Weights of a small contrastive image-text model.
Model: encoder arch swin, encoder norm layernorm, encoder activation gelu, encoder moe soft, encoder num experts 64, encoder depths [4, 8, 4], text encoder width 256, text encoder layers 10, text encoder activation swiglu.
Data: trained on photos with spoken descriptions (Open Images, Localized Narratives), 5.7 epochs.
Rows from block 9 of the image encoder of a small contrastive image-text model, named by matrix and row number. Rows with one number within an expert belong to one neuron, the router's apart. Each number is 200 + 30 x the weight over its row's rms, rounded and kept within 0 to 999. All counts start at 0.
After each expert's rows are labels from the 100 images, of 14976, where the router gives the expert most weight on average: "colour at peak" is the nearest of a few named colours to the mean colour under the peak. Only what is clearly more common there than usual is listed. The data: photos with spoken descriptions (Open Images, Localized Narratives).
# router: slot weights (encoder.blocks.9.mlp.router.weight, 128x96, trained with AdamW), inputs 0-95
# up: expert up (encoder.blocks.9.mlp.up, 64x96x96), inputs 0-95
# down: expert down (encoder.blocks.9.mlp.down, 64x96x96, transposed), outputs 0-95

# expert 16
router.32,241,240,196,167,247,210,213,171,209,207,227,189,216,211,224,171,227,179,216,206,214,198,185,201,224,182,209,154,186,186,145,183,194,230,177,188,200,165,242,247,185,177,155,265,181,195,180,272,204,242,189,135,188,180,266,157,222,212,220,197,237,168,219,179,179,203,161,204,204,173,172,232,211,185,214,187,226,209,170,143,208,222,148,245,175,229,222,131,256,166,205,148,222,181,198,222
router.33,234,231,186,188,192,167,217,189,235,191,244,180,198,195,251,211,228,188,215,241,199,165,201,216,180,196,230,197,245,174,152,211,199,223,140,199,229,190,216,206,220,202,166,198,201,200,215,272,199,198,202,143,193,164,228,155,171,251,186,214,203,169,180,204,161,171,159,167,212,167,147,240,190,180,130,224,189,180,172,155,188,238,223,172,223,259,262,161,221,218,166,215,251,244,169,188
up.0,206,141,229,158,200,247,204,189,174,192,173,169,151,199,232,187,196,203,222,165,146,190,217,146,216,186,225,209,193,186,149,203,190,185,213,208,163,179,182,212,161,215,186,208,245,239,188,205,164,162,212,179,155,161,192,162,209,201,198,156,176,206,259,205,195,235,199,304,214,249,189,135,250,211,188,222,217,230,185,213,238,193,184,181,159,197,237,221,259,222,166,195,170,191,177,229
down.0,159,210,103,219,216,173,200,236,231,194,199,160,201,190,192,238,197,189,218,201,234,248,190,191,205,275,184,206,198,226,236,201,149,192,224,205,195,174,174,187,187,204,221,220,117,206,197,241,201,210,246,206,181,206,240,236,245,224,204,270,215,243,187,170,213,147,181,180,205,194,218,178,200,201,207,172,196,187,205,242,173,271,222,214,253,171,174,184,251,213,210,192,232,219,215,147
colour at peak: white; cyan

# expert 44
router.88,176,229,186,234,227,232,207,236,178,197,193,198,168,238,204,162,256,211,175,238,188,170,253,168,145,244,194,199,178,223,159,193,170,181,210,196,155,234,178,150,184,172,228,249,184,188,190,213,228,199,205,169,165,195,197,220,218,249,171,229,216,194,185,201,245,165,221,211,211,215,161,209,228,162,199,206,263,172,182,154,225,256,223,237,212,200,145,148,228,222,185,151,209,239,143,154
router.89,184,201,176,181,257,162,184,175,209,227,194,172,182,188,232,223,256,214,206,189,192,175,224,215,185,202,225,173,242,227,156,188,168,250,226,212,180,218,189,149,171,247,162,177,158,156,171,177,175,153,117,219,199,212,228,226,160,230,220,202,268,185,193,173,224,193,240,199,201,186,186,235,239,156,220,236,242,207,180,215,235,236,205,166,171,220,202,151,231,247,197,174,210,212,185,142
up.0,182,237,269,153,215,188,186,220,163,208,206,222,227,215,205,213,218,158,174,205,194,188,252,158,199,184,170,190,234,177,105,220,221,195,233,179,181,145,190,159,175,218,232,140,255,187,225,191,206,172,177,220,225,188,233,191,165,166,153,277,217,223,173,209,156,240,221,243,161,222,183,172,199,219,194,215,216,236,192,187,218,228,209,169,233,206,177,200,212,193,194,256,227,213,181,161
down.0,222,188,155,240,196,184,237,257,232,221,202,211,184,184,216,227,170,228,206,199,179,170,150,187,143,218,160,183,201,236,262,186,185,164,233,177,207,231,226,240,248,202,175,276,154,189,213,163,189,202,233,220,191,175,168,291,154,201,185,160,216,216,220,183,217,196,198,120,208,201,182,212,184,216,149,165,186,163,220,218,200,213,208,202,155,223,242,217,192,187,160,170,189,210,201,222
colour at peak: pink

# expert 52
router.104,194,249,200,148,213,181,184,176,220,233,231,200,199,219,247,252,228,200,193,216,212,178,209,158,163,190,165,225,183,206,167,224,193,221,219,223,172,237,168,190,167,288,183,215,231,174,200,165,238,186,100,200,223,198,249,199,142,259,195,246,231,212,235,175,232,201,202,200,196,191,185,195,201,185,214,211,230,230,242,215,199,189,177,179,162,264,217,160,227,225,198,230,217,164,168,232
router.105,180,192,209,213,191,221,236,231,221,205,245,200,199,225,179,234,242,206,169,221,212,214,182,187,155,230,223,181,187,249,180,217,142,268,194,227,178,225,143,203,135,255,189,155,215,199,189,149,190,156,138,186,199,228,188,176,132,269,194,176,218,233,237,163,175,234,190,212,218,208,175,236,239,186,187,221,180,167,207,233,190,215,201,164,194,241,180,155,192,200,168,228,241,202,180,169
up.0,165,177,181,210,201,195,242,146,164,224,247,232,161,199,167,229,194,233,220,191,181,192,206,219,240,182,178,148,232,236,222,151,205,205,244,244,189,226,171,205,196,145,220,234,180,166,192,195,199,203,247,133,192,185,208,207,243,167,240,237,178,154,173,241,213,234,158,203,216,175,167,220,169,199,213,214,163,199,219,215,233,191,169,205,153,225,231,279,172,171,233,167,187,153,178,176
down.0,170,271,183,204,181,246,215,228,249,189,174,210,199,200,199,188,179,229,172,178,175,234,198,216,144,177,153,251,157,206,168,202,228,199,143,189,268,170,225,211,209,214,202,187,212,196,212,197,188,201,195,200,170,127,213,208,234,239,164,233,204,183,218,232,199,154,214,209,203,199,207,215,205,207,183,183,264,169,174,193,132,154,222,199,199,208,164,126,243,196,190,241,251,245,190,234
colour at peak: grey

# expert 31
router.62,173,172,250,218,180,159,203,222,256,175,223,213,225,237,201,185,196,201,167,151,213,247,215,218,186,220,160,226,212,220,216,203,204,242,228,213,216,198,192,259,183,242,190,162,234,199,191,132,213,197,168,242,188,196,213,176,230,181,231,165,192,198,195,228,170,246,136,186,228,140,218,256,208,224,215,235,198,165,219,239,177,218,212,193,165,206,187,156,210,161,230,201,260,234,265,153
router.63,242,169,175,215,234,204,204,144,258,208,249,200,161,181,206,218,220,214,249,235,213,218,225,227,199,164,174,183,224,152,233,209,212,216,175,243,240,219,170,206,205,253,211,244,192,197,186,190,184,211,202,153,174,182,215,185,195,227,207,198,206,183,182,219,151,184,182,184,178,120,198,207,167,188,206,254,183,157,163,143,192,201,209,178,125,248,233,148,209,137,203,155,242,197,210,206
up.0,240,189,235,241,256,221,227,229,212,240,227,182,189,148,133,189,176,211,214,247,180,194,196,233,187,213,186,198,227,213,217,178,218,203,158,212,178,209,237,214,225,120,204,202,194,197,229,191,128,187,250,205,191,204,230,219,173,205,230,176,185,192,206,232,203,179,176,200,167,192,214,214,203,215,215,153,180,173,195,122,163,223,217,241,175,256,178,147,257,190,154,185,175,151,164,230
down.0,187,211,229,188,236,180,178,223,187,162,194,177,206,184,221,167,243,221,230,199,171,233,168,169,273,178,252,186,222,183,181,228,220,197,223,219,190,160,176,182,185,236,171,192,199,270,183,181,233,210,195,198,169,204,192,184,170,187,178,264,180,250,170,192,175,182,186,215,226,190,142,177,217,239,237,186,248,206,195,235,244,221,122,186,168,169,234,269,194,155,198,212,249,227,192,240
colour at peak: black

# expert 15
router.30,236,178,213,203,165,189,199,182,264,201,208,194,222,195,250,268,216,243,213,200,245,206,255,215,186,210,208,237,146,212,236,207,169,201,164,189,204,197,144,260,203,272,224,185,237,200,177,176,180,142,147,228,208,234,203,148,180,171,246,198,223,212,183,175,163,172,179,208,199,152,245,231,159,234,168,200,184,211,197,165,159,233,174,220,187,241,205,186,200,146,200,175,199,215,212,180
router.31,220,157,221,194,183,227,206,198,279,182,213,196,234,170,248,277,181,257,206,158,202,219,263,256,178,169,180,229,200,169,188,186,231,201,190,190,210,176,147,228,161,240,198,176,231,189,161,184,172,172,164,249,211,230,208,157,203,146,243,185,219,214,167,192,150,195,225,207,231,160,203,179,193,230,196,160,213,217,218,214,206,232,147,223,175,231,173,191,183,135,188,199,208,219,186,197
up.0,245,196,223,245,194,210,187,229,245,213,169,189,188,181,224,228,137,177,218,235,228,213,250,100,163,171,220,207,218,244,192,239,223,173,174,185,145,206,175,196,178,167,183,159,198,233,161,167,222,158,182,134,213,218,176,250,196,215,211,219,187,223,207,221,144,205,200,187,204,206,220,232,167,226,220,180,228,201,249,201,132,244,252,194,197,229,219,223,192,217,197,203,212,218,159,207
down.0,181,221,186,125,224,195,231,185,130,216,189,240,255,172,183,178,242,183,208,196,210,177,209,202,199,245,238,227,174,182,219,173,237,189,212,232,218,245,169,223,198,211,175,172,153,177,243,214,197,230,245,196,186,185,179,122,245,168,198,233,170,166,180,148,259,186,218,190,227,205,199,186,222,224,159,195,193,243,152,233,229,182,159,234,190,156,164,235,189,196,226,178,243,185,215,205
colour at peak: black

# expert 0
router.0,199,173,229,204,263,197,187,192,177,215,264,183,192,216,208,193,207,275,211,146,246,196,230,222,222,233,209,167,196,205,203,186,146,153,166,202,174,184,124,186,216,234,221,182,196,201,190,185,206,147,211,236,223,211,198,180,211,209,186,173,254,179,205,268,227,181,206,228,228,190,223,209,218,244,193,233,188,150,221,173,219,237,153,237,206,215,167,155,186,134,195,211,177,147,154,182
router.1,196,180,198,190,242,226,175,200,184,205,257,194,213,192,230,215,194,253,218,134,243,171,237,222,232,218,225,208,196,203,222,170,189,128,145,196,183,189,112,188,181,256,199,196,181,168,177,205,218,174,196,237,213,225,165,175,209,226,186,200,247,216,211,263,192,175,169,224,201,168,245,223,194,230,187,218,181,188,197,203,191,244,156,273,206,212,206,156,178,142,191,220,167,174,168,235
up.0,206,218,175,221,202,235,221,211,175,228,193,148,204,174,167,216,179,215,174,222,160,212,176,177,208,228,260,157,237,162,210,174,147,168,162,187,166,201,141,178,151,221,181,171,171,180,201,278,170,205,157,159,251,201,200,208,243,194,223,187,239,224,212,186,184,210,222,215,195,187,228,210,194,227,168,202,196,265,207,232,261,252,168,171,212,213,217,238,223,190,130,183,205,166,202,244
down.0,213,253,223,225,189,153,186,173,169,225,243,163,182,214,187,207,245,196,200,171,243,226,223,233,193,199,198,207,166,252,198,208,260,224,175,179,145,189,220,174,199,235,230,192,225,248,205,182,230,204,214,244,212,228,188,140,218,161,168,213,212,162,194,210,249,149,181,179,145,228,161,182,236,194,198,215,206,147,205,206,164,182,222,169,201,162,258,186,211,186,257,201,131,180,156,179
colour at peak: grey

# expert 57
router.114,217,210,193,193,235,219,237,195,268,169,199,206,217,243,156,149,247,182,197,194,213,179,196,227,203,229,226,206,266,171,196,157,153,195,187,209,160,206,178,209,157,228,118,193,144,214,202,211,215,205,148,164,208,200,228,170,187,237,184,221,214,238,250,210,132,215,164,185,213,173,233,249,216,211,168,235,222,166,199,200,253,236,187,183,174,208,191,169,204,180,188,192,263,159,206,219
router.115,215,234,191,176,256,151,212,189,246,186,241,200,214,202,205,185,222,168,232,201,242,185,223,171,232,236,242,209,240,205,195,151,152,181,171,226,172,245,210,207,185,211,164,204,173,145,166,206,240,212,132,212,227,209,214,203,171,268,176,221,180,229,231,199,171,217,153,182,187,190,211,262,174,170,132,204,214,159,216,185,217,191,185,232,166,188,168,151,226,149,214,214,245,199,171,230
up.0,202,165,244,219,189,192,208,132,206,183,155,190,265,179,231,184,183,181,187,238,208,262,155,190,204,237,183,208,254,219,241,246,215,218,193,192,193,200,197,155,183,193,145,231,177,169,200,204,163,239,214,175,172,147,157,195,223,204,220,194,173,212,195,222,233,230,202,122,237,197,210,205,170,195,220,191,204,179,199,203,266,191,158,220,210,225,214,263,196,216,222,248,203,139,167,240
down.0,225,247,217,167,223,251,211,201,229,202,192,178,205,217,240,241,178,212,170,174,224,187,208,156,170,155,215,190,183,164,122,141,181,183,227,193,163,219,221,233,236,186,184,227,208,214,181,122,198,260,201,177,199,203,203,194,239,167,196,220,222,188,233,170,172,165,182,267,193,204,229,258,193,252,188,232,189,215,201,193,175,230,234,151,227,195,168,184,230,162,189,188,275,202,204,179
colour at peak: grey

# expert 53
router.106,164,231,212,187,181,145,235,197,257,172,256,177,151,206,242,190,255,207,212,214,206,224,229,233,223,194,199,186,174,184,178,194,183,260,207,214,241,187,208,222,198,213,167,205,209,199,242,207,225,236,136,154,171,215,222,206,182,226,193,203,220,170,188,183,155,224,140,193,180,151,168,246,182,175,174,230,179,166,181,167,186,241,212,214,210,236,211,132,196,168,211,148,245,255,158,199
router.107,194,182,186,177,190,169,214,169,298,211,221,176,164,230,218,191,224,174,172,214,231,181,200,223,208,205,221,169,205,217,172,242,204,220,213,198,220,223,261,235,163,252,183,183,191,209,223,188,189,210,140,145,194,206,232,180,179,261,188,194,183,163,226,172,170,212,155,188,176,165,175,256,224,186,163,198,182,156,166,160,188,243,203,205,184,194,197,149,196,146,185,155,215,274,194,244
up.0,205,154,256,240,196,194,196,192,193,234,199,283,167,192,205,191,175,199,241,167,190,217,188,208,159,220,171,211,188,166,178,248,218,182,199,170,213,214,175,179,195,212,196,195,181,267,238,191,201,199,196,169,188,223,168,202,159,191,189,178,225,162,249,160,147,224,282,196,207,212,209,201,211,184,206,232,120,200,210,216,207,169,186,175,138,244,228,177,145,190,224,264,165,220,176,175
down.0,151,234,164,213,184,233,144,225,194,147,224,201,189,197,180,290,263,169,176,233,234,197,250,200,229,159,187,196,230,208,167,241,202,196,196,220,196,190,149,200,188,190,211,121,191,163,181,209,222,157,223,166,183,193,248,266,253,178,209,223,172,217,183,214,209,187,180,190,181,170,214,150,177,199,147,179,228,194,235,193,190,267,213,182,211,190,207,220,231,174,171,208,193,198,217,215
colour at peak: black

# expert 61
router.122,164,233,180,211,204,164,237,186,165,192,213,208,127,194,241,188,256,190,187,197,165,203,207,141,224,216,210,226,218,185,221,180,160,260,213,199,154,162,194,196,198,218,145,238,159,178,224,195,178,202,149,217,201,255,202,250,216,215,193,183,236,147,219,201,172,228,194,201,196,154,198,231,156,153,214,187,234,189,169,214,206,256,211,228,158,207,175,171,201,245,207,132,207,264,206,209
router.123,205,229,184,172,239,146,201,196,241,244,238,246,178,151,214,225,207,189,198,166,176,156,209,146,184,188,210,235,221,125,188,176,251,204,192,230,225,189,221,229,194,239,171,220,210,213,234,229,239,225,164,171,268,194,213,219,191,200,171,206,219,165,228,149,205,212,149,254,209,180,180,238,157,184,169,189,240,176,223,152,165,231,146,204,161,223,202,212,197,174,222,177,162,201,183,175
up.0,164,165,253,248,189,179,145,200,231,167,222,232,231,220,213,223,178,220,167,163,194,194,236,235,174,236,210,202,165,192,204,198,163,172,145,140,186,209,193,233,123,183,225,208,178,234,200,169,247,151,230,245,189,202,198,210,237,223,228,228,222,132,201,174,200,230,193,235,190,231,166,154,228,165,217,159,229,150,213,227,176,198,211,236,242,223,173,211,230,184,227,167,186,183,191,202
down.0,205,225,173,199,191,205,214,153,157,176,209,220,221,191,203,191,202,201,286,198,171,230,177,176,194,179,175,219,262,193,190,242,228,213,212,231,234,221,206,196,267,233,236,182,212,160,211,181,138,232,223,169,127,194,178,172,139,217,198,154,186,230,207,258,158,177,216,139,229,161,226,222,159,202,222,196,191,239,211,172,178,182,195,211,184,203,206,201,141,209,190,258,222,229,175,200
colour at peak: black

# expert 59
router.118,160,185,181,237,224,172,217,158,177,238,239,244,167,220,239,223,211,194,213,179,205,207,210,139,173,245,151,173,251,214,197,202,184,166,178,197,191,218,181,163,167,210,151,208,200,211,211,164,183,148,176,248,185,221,142,221,253,233,195,184,265,157,250,236,227,233,184,203,194,150,208,153,228,162,193,217,218,205,186,201,226,249,198,229,185,192,196,199,184,229,194,169,141,194,199,137
router.119,217,209,236,189,202,145,195,163,202,235,227,289,183,178,265,209,219,201,185,181,165,234,203,170,192,206,184,186,227,171,202,216,178,189,185,231,156,212,165,191,184,274,183,214,221,233,235,140,181,123,185,265,222,180,155,226,240,242,199,234,243,156,215,244,176,192,212,229,209,180,182,183,234,203,198,214,190,207,206,194,180,240,137,210,158,194,183,168,200,197,182,220,159,203,210,195
up.0,217,229,197,203,232,161,181,132,152,187,243,103,182,180,185,235,177,193,210,206,196,150,176,224,185,234,198,161,177,226,190,186,225,240,238,244,228,247,131,226,238,203,211,212,180,160,196,205,210,228,188,220,244,260,195,161,187,172,211,140,209,184,196,166,182,148,200,205,238,220,173,192,213,229,188,256,150,192,197,199,170,203,181,218,225,203,193,225,213,168,216,150,201,178,179,179
down.0,191,184,199,218,161,261,191,188,306,216,175,234,186,245,205,190,194,166,152,207,212,279,207,192,180,192,186,270,212,162,219,197,176,184,202,226,183,233,214,202,182,238,186,173,213,230,225,212,188,177,226,162,176,165,196,230,216,167,183,169,156,187,199,251,215,245,118,197,196,190,229,184,230,186,195,176,217,209,160,175,195,193,185,212,150,162,224,198,150,233,241,233,194,182,193,222
colour at peak: brown

# expert 40
router.80,229,184,240,218,223,206,227,168,176,209,222,190,220,157,187,191,257,232,210,170,257,191,260,244,245,234,243,166,179,228,186,218,180,162,221,228,201,187,238,216,176,190,199,171,176,197,195,179,210,229,177,181,210,192,205,166,261,217,222,222,209,194,193,164,187,177,138,246,139,161,231,261,200,148,202,218,244,189,168,189,217,226,208,181,176,246,149,191,205,158,203,202,229,166,207,268
router.81,191,215,211,174,180,161,231,187,234,186,183,173,227,180,210,209,252,182,205,220,241,185,276,261,210,224,248,215,215,219,158,224,174,222,198,243,178,222,193,189,168,226,196,153,174,204,189,188,168,232,191,186,202,222,226,155,233,251,187,246,220,168,185,241,213,175,130,209,185,176,193,272,211,162,185,246,262,176,150,185,167,232,209,187,208,225,157,187,221,139,197,167,198,175,199,203
up.0,231,198,219,261,185,203,173,177,247,183,117,198,218,196,199,226,193,210,197,265,235,184,260,197,224,193,220,217,177,191,139,210,215,179,176,192,253,229,214,178,197,206,216,180,219,240,185,227,204,157,200,148,168,182,198,160,173,254,241,205,246,201,164,187,226,192,181,249,176,187,167,157,195,170,274,241,193,195,211,238,176,239,160,213,216,182,169,174,206,236,184,178,178,197,199,144
down.0,221,230,212,271,211,179,202,227,226,221,258,212,235,160,248,169,201,174,182,146,178,204,214,184,218,192,177,203,219,190,251,173,188,175,225,207,166,175,214,204,186,161,183,193,202,145,212,189,165,262,263,231,176,155,162,212,190,183,196,187,170,171,201,176,158,234,194,204,234,205,212,235,202,215,138,205,216,212,182,207,247,154,270,205,144,186,180,220,199,154,250,216,212,200,221,256
colour at peak: grey

# expert 9
router.18,211,180,204,256,243,180,163,223,179,167,208,192,207,172,241,264,239,242,272,199,197,185,206,210,139,180,197,189,200,230,224,214,202,181,185,158,204,190,172,211,155,267,142,213,213,233,145,176,229,122,185,167,219,209,203,229,185,215,205,170,220,166,231,191,178,243,180,246,186,170,198,180,194,223,185,186,214,212,256,208,214,212,173,222,199,221,218,155,174,238,153,213,208,179,154,236
router.19,221,225,165,240,251,199,188,194,179,179,249,204,202,239,256,241,192,255,205,192,186,155,255,173,160,157,198,165,243,232,181,198,208,188,185,217,194,212,117,214,153,273,174,224,169,211,185,221,189,153,148,187,226,186,177,195,163,204,163,220,205,162,211,222,208,193,219,207,194,163,230,193,217,213,190,176,240,199,241,232,186,182,109,210,217,211,194,157,210,222,168,186,206,212,163,210
up.0,243,211,180,240,147,207,243,200,143,250,184,245,268,204,181,205,187,170,239,210,164,248,157,185,214,231,208,210,243,186,210,241,215,162,193,229,186,212,210,188,150,183,198,173,230,186,213,234,217,204,175,175,198,158,181,225,245,167,197,180,174,180,168,242,235,194,191,205,227,134,250,257,178,186,168,183,215,237,247,186,204,197,203,251,219,147,192,206,153,223,186,200,154,171,211,181
down.0,207,234,234,161,215,186,181,192,207,189,186,146,160,188,225,171,243,241,188,154,230,197,279,195,208,173,146,249,158,199,182,179,228,231,167,141,179,185,166,189,235,188,182,242,223,198,179,172,228,180,228,222,196,206,199,167,183,211,142,216,237,207,216,199,187,205,219,198,162,222,194,138,231,228,191,223,166,204,186,249,170,239,228,217,236,224,179,183,236,141,216,231,244,250,170,227
colour at peak: pink

# expert 50
router.100,200,234,164,194,180,220,252,181,169,194,196,185,168,240,244,183,203,196,166,201,193,248,230,185,201,207,196,218,236,235,231,179,147,256,221,232,225,180,229,143,183,254,124,210,169,189,226,207,182,162,135,190,218,228,191,244,177,236,178,183,275,148,222,188,234,210,236,214,200,157,180,221,177,171,191,229,223,186,190,220,249,219,200,186,180,233,189,181,163,225,169,157,175,214,163,201
router.101,182,247,157,195,160,219,246,215,202,237,205,209,194,207,262,198,220,195,165,174,170,244,237,140,174,231,203,191,246,200,238,142,182,243,210,222,220,192,202,138,174,255,147,175,174,176,242,185,166,185,164,184,213,232,164,213,171,249,173,164,271,182,205,162,242,232,233,204,213,154,197,231,192,173,218,197,212,195,153,216,249,194,183,178,203,204,207,203,182,250,192,164,197,203,184,200
up.0,162,184,186,227,209,227,181,171,205,191,216,151,180,191,225,231,244,185,195,187,204,167,231,223,226,218,199,152,173,163,238,125,205,225,134,214,219,210,155,247,165,158,203,170,198,128,187,197,197,208,216,214,186,222,216,164,238,186,215,205,180,178,182,220,185,214,258,241,217,190,164,224,106,197,149,221,205,197,176,229,192,194,185,211,187,248,272,197,190,195,195,150,206,180,236,225
down.0,191,198,144,178,206,183,221,191,181,220,188,200,266,252,156,227,142,232,195,193,217,205,139,188,164,155,164,217,231,240,165,247,185,171,235,193,201,215,253,164,167,207,219,212,231,207,213,193,170,207,190,188,222,233,214,249,180,223,151,209,226,246,166,176,161,206,184,202,120,186,256,174,254,180,232,227,192,218,219,187,187,222,239,190,166,192,190,212,182,218,219,265,172,209,230,193
colour at peak: black

# expert 43
router.86,158,204,234,189,188,164,210,193,259,182,198,218,221,231,248,245,207,242,237,211,184,228,224,210,167,210,191,204,191,213,213,206,188,209,150,224,185,205,152,211,223,217,151,160,188,164,261,178,217,133,136,242,194,234,212,156,173,203,215,244,228,223,241,180,181,230,194,270,192,171,208,169,207,229,223,208,189,186,148,211,180,258,142,197,196,202,197,189,181,131,179,198,162,200,164,195
router.87,197,172,193,207,181,147,214,168,254,237,177,217,200,226,245,223,177,225,208,194,208,228,208,202,204,245,175,189,230,256,167,235,180,191,172,214,177,190,155,221,191,237,146,176,196,178,222,152,156,131,173,240,240,174,208,159,179,209,172,233,251,208,211,172,141,252,215,247,173,162,226,203,169,208,206,203,230,178,165,184,179,218,145,227,159,214,204,170,215,138,213,212,163,221,191,173
up.0,216,253,212,235,208,221,219,207,238,199,167,209,183,237,259,227,160,162,166,214,192,247,149,172,181,150,192,227,257,191,231,189,187,191,224,235,170,187,195,161,160,222,216,161,219,197,202,225,195,207,191,187,227,208,192,251,223,205,247,229,166,225,196,185,180,204,203,288,168,161,222,187,207,183,192,242,274,236,210,186,208,197,187,146,223,219,210,212,226,249,148,227,151,171,231,208
down.0,221,108,190,146,241,169,191,187,118,211,206,178,211,122,149,212,229,182,238,187,217,184,218,182,187,242,195,206,158,160,176,192,209,233,196,172,192,212,177,215,202,197,202,246,191,213,207,185,201,255,240,246,184,229,204,171,158,221,190,179,235,164,197,218,247,199,193,184,238,231,199,211,171,269,194,147,181,211,185,181,240,200,217,221,191,216,234,200,216,177,255,152,210,221,216,203
colour at peak: black

# expert 25
router.50,254,188,158,233,236,171,207,200,238,201,255,190,216,170,199,207,177,240,259,184,165,239,191,212,195,197,191,216,228,179,220,178,243,231,146,172,191,204,141,210,166,226,181,195,182,220,211,222,218,162,193,199,201,199,205,190,175,197,217,244,229,228,205,212,184,233,155,234,180,173,221,251,165,230,163,227,197,181,216,156,158,214,132,244,189,179,251,174,254,159,180,179,156,149,166,154
router.51,196,220,228,227,198,208,171,221,258,242,215,256,205,186,247,239,197,249,201,226,233,236,191,219,194,233,154,139,218,236,228,234,176,237,191,231,156,174,156,283,230,259,180,156,212,199,213,176,180,158,163,243,213,195,167,171,181,201,223,227,222,226,229,205,186,189,210,218,240,173,211,157,179,210,238,198,191,185,217,161,210,232,194,214,177,229,193,156,229,147,169,182,155,205,181,207
up.0,168,214,188,169,219,174,159,234,191,193,187,166,240,197,132,202,173,159,158,245,220,225,193,210,199,211,194,153,195,160,174,196,201,211,235,219,174,193,196,137,205,143,153,216,199,250,234,194,194,161,185,184,190,226,231,179,210,156,223,237,211,202,182,204,226,179,209,213,178,232,238,155,255,226,165,188,152,247,225,184,216,187,117,249,200,146,211,226,253,220,188,199,227,226,218,177
down.0,172,149,179,194,220,161,195,258,234,239,253,211,227,162,180,213,156,220,178,170,224,186,193,184,195,146,222,203,200,188,182,205,125,265,240,220,207,186,156,252,259,215,233,213,233,164,238,223,131,272,196,173,196,187,191,227,164,220,211,175,222,232,203,188,214,243,218,201,215,161,186,218,229,163,207,215,196,174,147,213,186,227,214,196,218,220,193,177,209,144,209,163,183,200,187,214
colour at peak: black

# expert 39
router.78,190,223,228,204,208,161,209,160,173,225,234,213,192,185,217,171,158,169,254,222,232,266,248,205,176,147,224,147,174,196,183,156,224,220,131,232,182,231,225,215,194,193,179,188,173,188,160,226,162,244,200,212,224,223,185,174,241,207,186,256,234,159,219,191,172,183,167,149,228,196,190,195,173,217,234,161,236,201,153,174,195,220,187,200,188,188,184,237,201,224,209,179,273,221,231,259
router.79,224,249,182,232,231,180,168,183,177,172,238,229,217,155,207,241,135,259,225,213,155,224,215,236,168,181,200,154,218,195,226,214,240,187,126,216,178,218,197,216,180,191,164,211,175,207,199,199,199,226,227,166,276,191,240,139,249,223,237,251,208,170,199,176,165,160,227,161,195,205,229,173,159,176,210,183,209,182,210,183,200,188,174,192,210,205,214,200,248,180,155,184,199,191,166,261
up.0,155,230,224,205,255,248,190,165,225,271,159,215,189,216,265,203,181,159,207,173,209,188,211,175,181,221,212,224,207,242,206,238,211,191,246,209,144,155,185,177,142,221,231,227,237,202,196,205,134,146,186,155,181,205,219,160,205,241,150,249,232,192,214,195,188,185,198,225,204,201,248,229,221,174,221,203,165,217,205,187,135,163,173,158,181,166,216,230,189,189,202,220,162,212,202,208
down.0,206,167,153,175,156,144,189,235,191,158,250,201,197,203,164,197,199,245,176,176,196,224,243,171,204,163,182,173,196,162,215,93,182,214,177,171,194,211,221,162,188,246,240,222,204,219,159,243,209,201,200,191,155,179,240,197,197,175,221,205,140,183,195,170,219,187,195,221,226,204,216,228,210,247,185,224,183,198,185,211,221,216,217,269,208,169,170,172,253,216,261,153,218,191,188,238
colour at peak: green